A small multi-label audio tagger, trained from scratch.
Data: trained on synthesized solo parts of chorales (CocoChorales), 39062 training examples, 59.6 epochs.
Rows from expert 7 of block 5, named by matrix and row number. Rows with one number belong to one neuron. Each number is 200 + 40 x the weight over its row's rms, rounded and kept within 0 to 999. All counts start at 0. After the name is the row's rms in percent of the matrix's.
# gate: expert gate (model.blocks.5.mlp.gate, 8x192x192), inputs 0-63
# up: expert up (model.blocks.5.mlp.up, 8x192x192), inputs 0-63
# down: expert down (model.blocks.5.mlp.down, 8x192x192, transposed), outputs 0-63
gate.0,079,273,154,158,119,184,206,256,142,155,222,241,192,213,165,141,235,246,197,150,165,230,282,211,178,227,145,151,222,182,224,140,204,233,242,249,220,244,208,242,176,193,282,125,222,199,220,171,143,235,159,191,162,203,223,138,193,117,219,201,163,243,145,202,240
up.0,082,185,149,135,188,208,168,215,159,183,219,248,141,161,165,191,266,260,151,172,260,163,274,169,239,205,172,216,255,186,235,162,174,154,208,251,200,247,244,219,152,176,268,156,209,217,205,199,153,215,129,171,171,218,190,176,235,130,217,193,214,195,172,236,213
down.0,081,242,213,148,233,194,188,198,177,211,185,287,283,224,187,247,221,153,207,194,150,165,174,182,123,276,244,246,159,112,229,187,159,187,149,178,195,176,94,159,173,248,189,202,206,191,185,205,148,137,224,171,189,179,211,204,210,207,198,166,239,218,180,138,267
gate.1,085,190,203,133,179,158,202,180,217,194,222,248,235,180,217,188,243,245,222,210,201,195,228,227,196,240,212,210,178,176,169,270,146,198,132,162,257,238,225,213,209,223,100,235,174,234,173,186,183,239,213,228,165,182,162,196,244,181,224,204,206,168,166,214,203
up.1,086,194,181,130,206,277,136,206,231,234,176,256,237,171,217,179,214,265,222,200,203,186,199,203,241,152,198,196,221,241,210,250,117,180,200,281,155,201,169,258,159,188,210,166,204,203,238,190,162,214,156,296,188,169,242,202,237,275,202,196,145,170,169,222,262
down.1,098,208,162,163,177,188,116,150,239,216,226,220,173,229,172,191,143,197,256,191,209,202,243,202,176,162,240,229,224,150,186,183,184,165,123,97,195,149,161,295,159,245,212,208,162,171,226,166,208,220,172,156,271,183,188,256,213,198,296,132,214,223,194,176,95
gate.2,126,281,184,155,196,209,173,233,236,231,242,209,215,155,236,205,106,245,220,225,153,201,265,221,51,258,159,193,233,171,277,170,154,235,289,195,197,154,179,193,307,257,160,210,143,217,257,197,254,176,202,213,232,189,215,195,167,281,264,236,152,196,224,237,177
up.2,123,109,175,249,210,183,260,178,181,142,187,177,164,252,145,209,242,160,202,147,208,190,149,164,347,85,212,179,156,238,149,203,278,179,165,198,193,235,182,195,109,141,210,214,253,147,143,198,140,239,179,230,177,205,166,162,221,140,138,173,256,171,191,182,224
down.2,111,163,168,229,206,195,209,243,224,213,191,149,221,212,249,205,305,151,273,163,232,120,242,220,187,191,207,90,135,168,170,202,207,238,199,224,209,200,186,112,165,125,211,211,212,183,201,212,190,178,182,265,163,264,240,207,240,179,114,189,179,187,259,229,184
gate.3,107,161,242,205,186,209,241,214,171,154,230,263,224,236,225,233,154,166,223,124,216,218,239,231,238,203,217,234,185,200,218,266,197,204,164,234,256,186,255,148,163,204,205,162,311,222,193,245,318,184,101,187,211,149,208,233,220,138,199,193,244,186,219,232,193
up.3,093,181,287,245,205,185,246,229,225,199,163,241,209,223,239,221,114,192,226,196,218,210,218,202,250,190,258,240,172,194,197,233,212,228,187,210,236,163,215,187,167,208,207,198,306,216,211,248,285,189,136,187,247,171,151,220,283,172,188,176,235,208,177,188,249
down.3,089,139,214,188,192,248,170,213,155,247,234,209,189,166,212,161,231,213,200,159,181,249,158,250,250,138,247,163,222,197,192,143,208,162,230,206,266,193,228,301,175,262,156,119,230,208,215,153,242,219,151,192,187,222,187,174,144,148,165,232,194,140,236,174,147
gate.4,109,206,205,166,218,211,237,217,214,190,166,199,265,206,230,274,222,172,221,261,184,256,211,267,212,226,283,173,130,257,197,175,286,230,161,221,209,222,169,185,152,220,216,190,242,219,218,135,209,166,167,193,201,195,213,275,253,211,180,198,188,223,192,165,137
up.4,113,209,226,159,197,202,234,249,235,208,165,177,257,238,263,307,251,190,214,259,201,252,182,225,213,249,261,153,192,252,172,176,288,189,220,245,246,201,202,188,180,223,205,163,202,203,221,95,190,168,186,159,245,171,200,263,231,255,197,154,203,244,213,170,147
down.4,124,204,207,184,134,186,168,158,221,159,252,199,223,237,186,251,213,199,167,207,147,220,244,264,220,168,150,220,153,233,125,251,295,205,196,256,177,268,219,192,174,110,234,187,188,183,220,259,238,230,197,166,206,189,176,183,205,243,109,151,219,161,156,131,257
gate.5,114,211,186,220,212,154,193,190,262,253,127,215,221,287,202,218,184,176,173,196,218,144,240,209,179,319,236,242,202,229,216,161,176,205,206,249,194,194,221,231,218,239,182,175,189,216,229,191,227,184,191,194,220,231,253,257,180,105,227,219,259,286,191,195,246
up.5,102,208,262,149,188,247,223,230,161,141,291,206,161,134,196,201,206,198,209,178,215,238,159,186,183,102,130,132,233,164,186,243,249,177,154,176,187,188,193,157,189,148,199,222,176,198,174,189,178,194,214,225,194,152,158,175,192,294,191,164,240,117,241,247,192
down.5,101,181,190,206,219,167,219,226,222,161,210,176,157,178,224,160,181,211,213,156,224,193,191,246,171,279,286,198,199,193,200,213,115,176,246,281,166,238,213,211,131,160,228,207,190,158,237,292,113,195,133,191,146,166,229,228,228,232,166,176,182,262,211,169,151
gate.6,114,217,76,169,268,206,246,190,154,196,242,250,216,172,230,179,216,194,231,224,242,241,237,217,233,147,172,210,218,164,223,201,191,215,198,246,196,177,220,207,233,203,226,195,143,200,143,168,241,224,178,216,222,218,232,214,284,237,230,186,166,224,199,249,193
up.6,115,202,110,165,229,201,198,217,132,212,215,205,234,170,218,229,175,193,231,222,238,210,266,138,199,129,183,206,180,183,262,224,195,209,185,177,195,178,261,235,211,222,255,208,100,207,118,164,258,197,182,238,257,187,196,205,269,150,214,183,210,223,156,222,196
down.6,115,216,260,255,267,159,219,206,169,173,199,152,150,177,225,196,272,191,220,216,292,138,254,168,183,254,245,206,178,193,196,190,223,192,144,211,191,225,142,184,166,174,213,161,205,162,192,195,106,214,296,225,157,244,273,150,192,226,182,196,157,245,259,187,197
gate.7,091,237,228,140,158,187,227,220,224,216,206,217,147,194,154,233,195,232,240,203,175,252,173,189,283,226,236,247,200,274,234,190,179,230,222,182,136,200,272,165,190,200,187,270,184,188,229,154,213,168,246,214,210,190,187,174,169,226,200,116,222,163,166,203,199
up.7,087,214,134,177,164,172,275,189,227,195,234,218,106,209,196,210,234,218,241,184,203,272,205,174,225,227,241,226,213,176,175,204,177,214,189,120,89,213,165,122,208,187,178,186,144,190,194,116,219,199,214,220,202,188,190,184,222,216,248,130,255,159,128,139,198
down.7,090,209,173,160,161,152,235,184,174,185,164,166,158,187,184,174,81,181,154,247,226,193,250,218,259,196,262,225,192,215,196,137,130,272,207,167,222,252,278,180,263,224,216,147,225,183,192,278,242,257,186,194,222,318,202,229,179,171,226,247,194,260,179,220,218
gate.8,084,221,171,180,222,181,235,170,202,199,183,195,113,248,162,222,238,240,201,174,231,238,212,159,166,259,196,200,213,243,272,137,240,134,180,209,268,213,270,181,149,278,175,178,217,144,180,203,116,223,163,226,226,196,271,232,180,129,230,147,163,235,144,238,217
up.8,088,116,239,253,251,160,154,189,228,218,287,237,190,243,193,181,242,282,216,265,163,187,178,185,197,250,257,209,198,213,282,126,211,185,191,218,243,233,273,193,139,222,212,223,206,117,175,160,172,135,164,208,189,231,172,209,222,143,202,136,213,223,207,169,210
down.8,085,261,175,146,140,209,195,259,186,278,225,262,225,170,180,190,265,190,160,153,232,167,197,172,219,201,148,177,169,188,150,143,241,170,220,140,135,194,97,165,231,220,171,225,270,169,232,230,225,218,231,146,226,230,193,193,151,163,134,172,230,68,178,184,222
gate.9,071,176,148,227,216,141,237,197,152,210,280,210,146,297,177,192,240,171,117,239,186,174,174,172,202,219,179,298,142,187,197,128,260,263,214,208,213,154,227,296,225,158,200,169,250,176,197,125,107,177,177,180,221,176,150,138,191,183,168,236,195,209,133,223,248
up.9,069,185,218,173,157,208,162,234,251,209,200,161,260,156,211,171,234,184,208,202,245,196,163,201,238,151,206,168,257,165,217,206,160,221,209,198,178,245,232,132,218,236,234,204,219,252,181,244,299,195,259,192,143,210,173,267,214,150,202,214,285,159,211,200,195
down.9,076,239,130,128,234,192,163,212,200,174,211,169,233,214,202,207,226,195,210,214,294,245,167,214,187,211,190,167,170,164,182,156,258,169,118,190,247,110,299,314,146,188,215,235,262,158,219,155,174,234,193,143,184,262,245,156,154,224,233,168,140,193,197,180,157
gate.10,102,227,232,229,231,221,211,246,226,145,196,232,214,173,203,194,144,181,167,116,166,153,143,164,87,190,215,199,149,213,251,249,176,225,194,214,221,189,185,202,156,183,196,251,260,282,278,257,261,215,276,219,221,180,194,183,229,153,190,208,218,229,239,185,240
up.10,110,209,240,243,229,187,168,167,208,205,260,188,259,169,277,230,127,234,242,278,128,144,141,197,276,207,84,182,172,238,223,221,269,218,139,248,164,256,232,241,255,177,153,174,190,159,195,208,219,174,270,185,206,157,204,180,242,144,267,181,192,181,149,236,186
down.10,104,250,245,128,176,229,245,226,291,173,209,235,228,131,164,208,210,204,148,222,222,166,237,271,272,62,182,173,257,199,163,217,222,102,201,146,237,207,189,226,175,255,121,237,214,203,164,193,119,265,190,167,196,232,230,271,195,238,227,151,170,305,152,193,155
gate.11,082,257,97,218,134,265,206,197,156,170,176,200,192,116,212,158,188,254,199,227,243,143,209,149,228,233,191,226,157,165,214,214,125,171,272,171,254,252,205,192,189,237,151,159,208,277,156,134,201,196,248,186,219,202,218,157,187,166,211,214,256,235,135,219,239
up.11,079,216,249,195,198,215,230,174,173,142,266,235,215,197,240,94,150,253,139,166,208,160,241,125,258,230,196,199,222,158,204,210,133,205,232,213,232,207,149,86,196,165,145,191,296,167,193,181,234,222,250,212,189,174,179,172,237,190,233,171,230,208,184,204,198
down.11,083,113,231,219,166,227,245,200,288,168,159,193,246,258,205,204,214,164,185,210,204,154,243,126,186,176,192,199,199,200,268,194,229,228,154,220,235,149,156,195,226,296,178,232,150,244,240,141,205,211,199,204,187,181,202,213,162,127,220,243,260,166,241,176,263
gate.12,075,215,112,121,198,249,193,188,165,190,250,239,223,217,197,221,181,166,191,207,184,258,227,126,250,108,136,198,158,165,207,249,199,195,220,183,198,196,170,193,163,248,118,219,117,210,221,204,243,209,156,188,166,206,216,273,220,221,196,184,190,216,207,215,166
up.12,073,168,196,241,216,220,189,195,168,175,171,189,129,224,209,177,170,235,191,229,260,177,197,168,185,164,221,123,204,188,176,236,207,178,178,220,155,140,197,143,210,167,157,163,154,182,251,242,162,193,280,247,189,251,188,207,172,186,145,221,151,242,152,205,205
down.12,079,234,150,238,232,235,214,193,208,139,228,241,186,157,124,250,215,211,200,171,231,208,205,208,243,172,194,200,207,168,216,283,219,241,270,193,247,139,119,238,179,257,162,246,215,157,189,206,212,206,201,222,212,158,246,262,208,214,207,191,177,214,258,194,196
gate.13,135,138,222,264,197,247,179,183,112,229,225,215,174,241,208,180,226,220,134,170,167,233,217,219,274,121,176,246,157,195,251,249,188,254,210,212,241,157,240,220,299,175,265,151,235,187,295,270,151,166,239,222,223,217,167,219,192,173,195,207,232,147,262,184,189
up.13,127,285,156,138,227,168,238,211,293,199,207,190,248,193,191,213,181,191,273,199,177,157,209,174,115,277,233,183,242,198,173,150,196,175,194,173,116,243,182,169,93,205,151,233,157,232,106,136,259,205,165,178,194,163,209,176,216,240,209,196,156,219,130,209,247
down.13,122,172,156,320,217,221,202,187,238,205,202,112,172,212,156,202,215,181,222,237,214,221,138,153,232,148,162,91,234,238,139,148,167,192,129,221,204,188,270,282,217,250,270,182,236,193,258,211,213,221,212,196,173,205,266,214,167,195,206,175,214,168,241,213,194
gate.14,104,210,187,213,194,229,205,152,236,190,176,244,267,163,197,222,140,207,235,170,168,207,198,198,208,224,236,186,219,174,162,218,187,241,261,211,248,219,141,200,208,220,250,133,215,165,237,196,97,169,190,187,189,228,200,104,235,230,230,238,204,171,182,198,292
up.14,096,200,326,272,80,231,185,182,225,138,196,213,240,234,201,224,226,196,204,131,175,201,247,203,206,194,181,128,272,197,213,160,116,168,187,151,201,233,199,171,193,167,202,196,227,194,211,246,221,203,202,189,224,192,230,154,204,221,195,222,284,192,69,135,226
down.14,096,195,247,208,231,158,263,124,128,158,198,147,201,215,150,182,308,160,217,199,196,184,201,168,211,178,187,254,230,190,263,229,244,198,193,211,173,203,256,264,169,158,183,195,226,231,216,197,235,185,204,222,228,174,263,223,178,333,268,245,200,215,163,175,203
gate.15,086,243,229,209,181,184,263,163,221,240,148,213,264,104,251,248,189,228,178,174,207,242,196,167,226,235,231,241,203,178,212,222,176,144,231,199,212,161,203,187,206,233,146,144,112,191,144,267,305,211,202,224,175,145,98,167,133,212,255,216,186,168,179,184,145
up.15,085,165,213,138,209,234,272,170,203,193,241,186,177,175,228,234,196,232,167,163,231,218,166,192,160,196,243,217,195,217,247,166,234,215,212,196,233,266,225,193,174,180,170,200,228,235,101,177,278,207,204,180,113,178,141,124,210,179,209,194,246,178,159,238,200
down.15,081,184,172,205,191,167,238,231,237,206,171,220,284,192,263,199,130,187,238,228,202,98,103,146,195,179,232,211,194,206,281,227,189,195,235,307,234,202,184,180,227,179,172,160,168,182,160,149,224,164,176,229,244,230,119,269,174,205,197,191,163,161,296,161,262