config.toml
dataset = "synthesized solo parts of chorales (CocoChorales)"
hop_length = 160
norm = "layernorm"
dropout = 0.05
inner_norm = false
slots_per_expert = 1
optimizer = "soap"
beta1 = 0.9
precondition_frequency = 20
epochs = 59.6
final_lr_fraction = 0
warmup_steps = 360
Rows from block 5 of a small multi-label audio tagger, named by matrix and row number. Rows with one number within an expert belong to one neuron, the router's apart. Each number is 128 + 32 x the weight over its row's rms, rounded and kept within 0 to 255. All counts start at 0. Numbers have three digits each.
Before each expert's rows are labels from the 100 clips, of 14976, where the router gives the expert most weight on average: "responds to" is what is common among them. Only what is clearly more common there than usual is listed. The data: synthesized solo parts of chorales (CocoChorales). In brackets: how many of the 100, against the usual share in percent.
# router: slot weights (model.blocks.5.mlp.router.weight, 8x192, trained with AdamW), inputs 64-127
# gate: expert gate (model.blocks.5.mlp.gate, 8x192x192), inputs 64-127
# up: expert up (model.blocks.5.mlp.up, 8x192x192), inputs 64-127
# down: expert down (model.blocks.5.mlp.down, 8x192x192, transposed), outputs 64-127

# expert 4
responds to: note G4 (100 vs 7.3); viola (56 vs 8.6); trombone (37 vs 7.4); note G#4 (25 vs 9)
router.4:158192171135138106071175183142121136103133138093114059152122113117147171105171081055158162112162159145101130111169162094160165117155135021076104164151093056103098117143115176147191119132110180
gate.0:174124099127183133138109131187165150071104098150111158115113093174035181100083045113115148139097171150170143067079107164118099203159156106140134175094123103126094184167119105105123114105138205
up.0:246162187111149151140092131113097112102116119151100152108115127112092197088121152139113134098115128108128187130094139150132129192159155127131125114126136108181218153159145116062147151100098114
down.0:098158166153159132090100188157106123109144148087092112110117076183121138156121157121123138101101095120124080175100146113085108115082093123120054171099108113108099105193123123255140162108155136
gate.1:106092148130132110131138150120170158174178107146160094116124143111213145068172145117181132138095095096144100145158165149082121135142134084134108137147149084080142128136126123186190124046151130
up.1:133144098115165123119088119137154122092114164105088113210114155138093135132125175121083130117071127151126129095076125136210152125115146117201117122093082162084105209172150122116109161188137113
down.1:135163161155126116179104108164214205144161117151186100182211172103135111111122116098185194125196207152174185111125111145112126122122122128104144152088137136100134150099161119128124131068144146
gate.2:127116109174114120082134126140154079126143141080148116085140084093080086161090120123158120168150140122123124090108135126139122113115140135142135126173159103186106163147101188107101137172090158
up.2:128127123170104129078115111127156082146143121075129128115129072121107097134104170116188131150152156125123108079082126146143125132137126126153150145149163111153076118147118199120112132167083136
down.2:115120119120128152101139109178101175110076098107140124143084145137142131102159148148081116105113097100157103092138194155085153204111141099100133091180106144139050159146131094128113096113144128
gate.3:226110069172069102096130101149101164124162130118096132139096138169146130084141102107058150134127181160172177162148150123169128154067144150127114132111102147184118146166144104127189104116103125
up.3:118162138098138118190122184095213119128076134139111114103158169144103114164123179158208177115102086073094071090129117117145138131137171126108100125153124146126090148071131158128099174148143116
down.3:087188110102150117124152129145073118139128179122072204168149119140150162121162179159156127147104111132159105138148133044145050161154128107151133203097172108102107153145122131174137184068136147
gate.4:168099211185159095066138137112197088105135145169136116149089132134088042141144158130154141113114166127153097169171141110136116160098086160132103141139142156151124203187071201137089144141111153
up.4:166083166123141117068142103117144080121147128184157107102107151132085081110103141112124137106137092132144122097141139107134118142133082166093164151129141113131154176159093169106019126050143178
down.4:132073087094190140117144131132141124080148183113138110098077158122131134140181077178136158140141085173133115048084148150086100118153119127102138137177079099120106111118125144044132136142100151
gate.5:111076183172110146171125146129106127081096121159101148159114123093124047121180179112155120158104117120119117084124149129142140111172147130070131109124117152120174161170085090072066106143103141
up.5:117208161049077134100110127113115159138125093158087188146145131084202147134171136130153180117116131152109171145150138084093157112076106133158166087152098108109138124092116193132141117072129104
down.5:136090121147198171147116157150098123116053139094141153127135131165195144122156113108117080110173113094140145127143145104146108141163132099069144115132148161097092128083118150140105156057099189
gate.6:152144117130115124132177132169167180131097117161136073158105121165102145130137053115167142137124178183098100158131141157118130178131125200107084124148159151132151157182137096087145125184092130
up.6:138127146113161149175084082126109092135130161078111109093137137147169148102094165175124115137047107118130150118117100125108136127139165031125131145131136132165135157109174114120128095097134158
down.6:114153131126170076127144132085111072085155113160144126101149105162115113106152123140127151098122052090085124048096157158139132123202139118124161131116144179145120141148129153100207120144110153

# expert 2
responds to: oboe (95 vs 7.3); note G#4 (90 vs 9); note A#4 (57 vs 10.4)
router.2:145199150113096087116183166155087154123111150132093101151142110119130175152151099124134115157125175161054124110146092044133156115151122094089125139125134071133117162143176142130126102177147148
gate.0:174123144142091152109158141101111164178111132187112113177120129116147175100083161126024060129153128119123100193122117128148082064101115181102148130134147147084160149086159074207099154130134127
up.0:163105132129100118115102090086118208139155181107109141095133098197135125103053183127020098123124133118096127205138129181122160126073196153128116123182084126076160124115110098127104159132096095
down.0:122079064112152168147140170120098179121218121120107089111111123138177105116189138143083092086137167161136160158108153154105130126073124134133118095160181087132189145171119110120133158151095086
gate.1:155079127118120093191127139160168093146149140181182118075127132100133077111104108141102120133127147118101133104066142130146103122060124126097101215139114081106129155148110198173118138131136060
up.1:147144085165136105143159139117063175165134179199075147137108112098113120114120118125131114065123119136147101174137110083138107164143116185118132116123146188187082062148144116119133115179121149
down.1:157151118143211103147122128100131110114105075117122140207098113092173166088158158097091120097155123138155121135163089085099153070052110075162142081160052179120107125166116099125132136110074115
gate.2:182073125143099123085071121125157154098169160130103170101129140148112154153150111105094146071122205156175146088117127115127088164078116068164169138172152133134151178127127055121136095178097139
up.2:178066100160139177123095155161167139136127116135097157065126198138121149139143101101133125103115180099172146076073152123138108186085138107122155168136113131140171154120131026173084127153103156
down.2:126155107118159122138122117150186135139097128148067138178130130132073108082106167131143123172156183117114100105137148147102109167106136193146135165134137132103200142070072143167110128127127147
gate.3:156111082122145138143121086081144103114101148133134126175097128144114058148099117155022152118115120161091095096124138167154119132047135160080146143104153128106172093052115094121132103113159107
up.3:038161125168032133153129163117142127100198182111100110081106122213145128129172138188179139147124133146151112137171162092102104120107116102107163132166152123148077217145082121186135097123144090
down.3:167102160147098167097128193140032168104125182055091141128096099126122065160080154139126147136111087146114114164109129137094110130132133135158076168186105190114146134170091132197131097138129150
gate.4:112175061079147173143107171155080107057085165126082125123155104134112139131182083138095150100167113096120072128186162149127069072086142116144112131143110118153065206144121149086132080110133170
up.4:085140137059122129137182131154171096153071149076200094125109125135140107153195082128126157117151088145116074141165140157160109109068149141120121125159113105130142134097114105092146142112111139
down.4:134114084110182131146097099150085155101133171126109189120096130137156096099108130148169171090156118160205128147115130144145151047103111136158111112125113143138179126182089165197071090116163099
gate.5:129160121194161124181067110111127146150123103187150157182124134169131136158172159103064123122161117144141163152180097173132089130172139102134145107120132121157117098105142164169119123097128133
up.5:133080164098201140105133074148148116148104156071119121122118147195076120118157101150139139141128089143094124148126126224133190103045093100151049106148128112017149139182117123127111126124148133
down.5:128122144116162132136123138149095100125125097149163081077119142120164123143115105194156100108108157126170175203141116127124102125148160081074138103114138122099167115084147175090111082084180107
gate.6:123131105153119163190098142137105167179136171131158108130144119092221087084163111142106133118106078151126106157181121133103165132117125136129155093148123177069133130091105116129109137119106173
up.6:080092122072166109090168132120131077114119062095111141142139153144013144182104093142162135155166138114127126099071127080155112105154136143132120150095135097133106111176135166136135130176165069
down.6:094147145147135107116169101142143110148159047127102143139134168099122138112072176149137130093198147150141117173189076105093185090137155142096097057082172129146117145162137129084103148170143141

# expert 5
responds to: horn (68 vs 6.7); note F4 (54 vs 9.2); note E4 (49 vs 9); note F#4 (32 vs 8.5)
router.5:146127118136117082087161181111091146106085117109151031111091146120085120171101086122159131114118115160149165072155151108138127105148100098161148085136125088157102148186156155095181071096133190
gate.0:183088060078123100142139102154105114077044133069136108103147119114043065147166120145075135100122125158173144137143094131112134066147144148148123072147109152111102120133171161136215135143177137
up.0:162064054090116122163133122155107124070086106079129119072165113089041080127159158152137136100120116174178147123154132099104134118178135146162143070156128158128117116126146173142218126122159154
down.0:115127090141093062156131140132170120140124143093140124075109101114144161139129157110139145139103186142169120155112132107125164122172101104169136155145066119109120134037107130121119082106127107
gate.1:159081148094084153123150121116085151213065150158116161106134114121183136154150152144165101163155082082132137158127129064063166169171184142166124181139136141077113138104188088109039109168133205
up.1:179071156132143162137121126120080138134075168129128142109135129082159127180142132100165132152139082110151108141123161081077133162154178161171122191162162132187123102132144167106083148105130198
down.1:155089122107101119159134092108093142140068121168083184150115146118130108109131166148097094181130120150138112117146071128107080107140138123196150105081173118140146119104124124154115065102123091
gate.2:121108102149104109122126111126164120127168143094131121116132129177112117107092133126108107099080127124152130155102153163110172151063140120170111173118133083100106115172110155170072073169136035
up.2:141194088098112125180174107125174140135120132095113094154109137191101126143110091133157118111110124089115105118073146162183126062113108104178089155123123107099078147189147146123143136162151077
down.2:147151114174141070136134094128173083079139147134066151142090071106126134099088151171142131079094143135058079086116126141105146143127093132108146149090052158177157139164157163099179117074080107
gate.3:099142144102100102128128114106095115099160102182145132129152154122139098157132126098103108082137148149184187112125157165099119140117188053135144097182130101203195088085108151176117089083105162
up.3:171118083108124109137130150158145078140058166099127115144072124133144218131201130166090106175129101099052161170086119049178121143157138172105074166116127137073070180137174090081134091161086107
down.3:109106082145127072170143133158138145160157075121134097094082082182107129076175148123133155140132093193116145138141086162099118103135149172111117213126164103135144136104171111093151119144131044
gate.4:131107173102144143102096109178093103110101123190129122133100147083115091124069152149099130104142150150130176093110138149121131199200112109132102099107110116199092137106133113040151092104127169
up.4:130173114081104153143144156138099197171224132115165139136121152162182124130137132129106130129143100139091108122120137130080149096096035140125128175133131113163079146105063073127121106134136091
down.4:097140242153135153104064105093156115128143136170099149115158092137090172166162139102098127105144129132139122155092084136120132173114178106135154203173104077087129155143163176134114139135123149
gate.5:146056137116117117108148129107101153134092100140106161193142132138170152115200118088113110102102147128170144121152149172065140093157102118136127081146160127152127086096128153164147140063156136
up.5:104150111153126116150098118158145105100172155139160081104116132114117114148038151167142142146168127129072116115109109090185121108146175159120101158099085128123112139169156066108132124197104121
down.5:138162149170060146167080118138115209107167070177122151147142091169153100175173113128130135107098129140163089175121159132182120129081122144118075121163096104156181171133078158129139073112134069
gate.6:073090112112132102091136163097126131174099186080139139195091146156128133130175130112072095144124144135145169142134112129116123162055104133112150098130147104102122175131053144119148122132110125
up.6:154164182105111106163124108144088116133163089169102118045203099104139120145086140116148142136183113135130075119129127131104116159142128116152127146148118120143137078087170096174074120136173148
down.6:120060101118114115162090096113111209101134136184145169159132090103145103145131139097125099099105138122131140152120076152090138173177121102112080100183147053131145134116153133117106107143132113

# expert 1
responds to: note F3 (68 vs 3.7); bassoon (52 vs 8.5); note G3 (41 vs 6.3); note D#3 (27 vs 2.3)
router.1:131209132069152082146118116149119117093136153121127079105074100142114161145095069137168070104165105106152139114176099116158115067155127050111115130087113077132132153123176152124091100185184101
gate.0:145155128137116109070139143120085171116092098154156128159145113145093121125133101180135100126067088105117150144063132134102169091126120102129175188112117142174144107091111137200100121093114122
up.0:183080058143142131106126100133077148126097116168112092109126133171173093096121099142183114121138098112119180093129128110162150107165200120167103108148108162099159134153115115211103130128113112
down.0:155121141126094127135104067113104184186087081163101081167110114104142153152137157116121126111107075128121144166126128206080129075108163140154123149175081117128110108102177110120162153113108129
gate.1:158143108167128159168085056116134117107205129071115112105131157146112061113101149138127124101135101126090115147108111220159139155123104139131157140159144170102160109142114119150138093110082153
up.1:067125131120095143076156174119126150142055121198128115160096133099141191144161132102140122143138153155141130136101133083099136137118142134111119131142143093076107138117126157096154128151173103
down.1:113107198210150214192140121143099143120139126142096211135114110078104078137127089146154099090172153104120150205110067171132106117146139155184120139156170113141145107136076161088147120151148098
gate.2:154151125097119090153117106180187119125115104184157152145131115072101068063181103144115133158138130144158108149092092131078121139125125138118121156157110150117147116145121168142075136152134114
up.2:125110137196106154090144114104112136107121139128130108090117159124122170200060114113118126113115113119134169133126168104172134100164139129103162115126127122113123133102122122140182111209137168
down.2:146104158112100163110165086105173122125150148108124097123142176097156093112081144203086120118063135095109111172142069144143098155156079154102153129155182132146176150171159125142162126125140199
gate.3:080165156100092132095058113052138128101130221141101114081108134130052071129062100127163122114098079143123113130118120132158082129098172109142116113107085155213144130165127116148145121151163109
up.3:084186160111098140098061108080153136113147227139116118085127141136057057102076112124141118101113063120106080132131131125164085124088168108125126091104076135192146129153131114151144132127160108
down.3:164177127143102119166146141090118118108136120131130122141057112103208168136106122132100140098122171189119120121086150144160149163131144114183104154110098137131172119120113107116124126090123114
gate.4:135101177124154156051120152106098149150098102168107119158114123113095089110128081093114135133165127111080090172095121131120133171173150097092157077122063137116171062113166201162148114060162141
up.4:130107156104198107116087112163169119107158143084128149143137126214168079149171093102133104137129111145112106170082157140132104129195085128127152086114102157158149155167153167186138118145172154
down.4:142088141099122142129152131104124115146091137139158127172119172093134153134096138181118098119123107145135144162126164082073188215131123115109158116077169158121104139169177128155100156153138162
gate.5:121119139158179143142121132122140099131151144112095123140108151150124094138128116134118160155120071103085133111116089184060137152103164161091086122097139121184172146215147177140174093083130141
up.5:122137198102131157125129147162112127116164130177106146174115159141083136111081128129161128130114127151080149156180111176070145102086149143144118118078149148166158152142152131159162119095142140
down.5:170144213099186086136128172149121126116170079128099135124108114141149182141196139137101170130095162126111112176144127081120084183135138068117145154173143142149096140117105090201108174119133059
gate.6:111079089145067114154102130148130084166125103157159123065141170119165144117183144083142114079129140098072117142181192115126051129121155139171141164159124122074185141086099111068097135167125100
up.6:161171156116199154123150118122095190111135164093094116190125095149100143130113130150113136189157113154168109100072096111149195119151098120078126079102121151133068085156163137205141112061144191
down.6:159157127047154125142153128156076119120151098150169053145128120080152136097129165090096142122153158126125179108142109105171184094105136158088138100153090142140115134121172127111131175094078140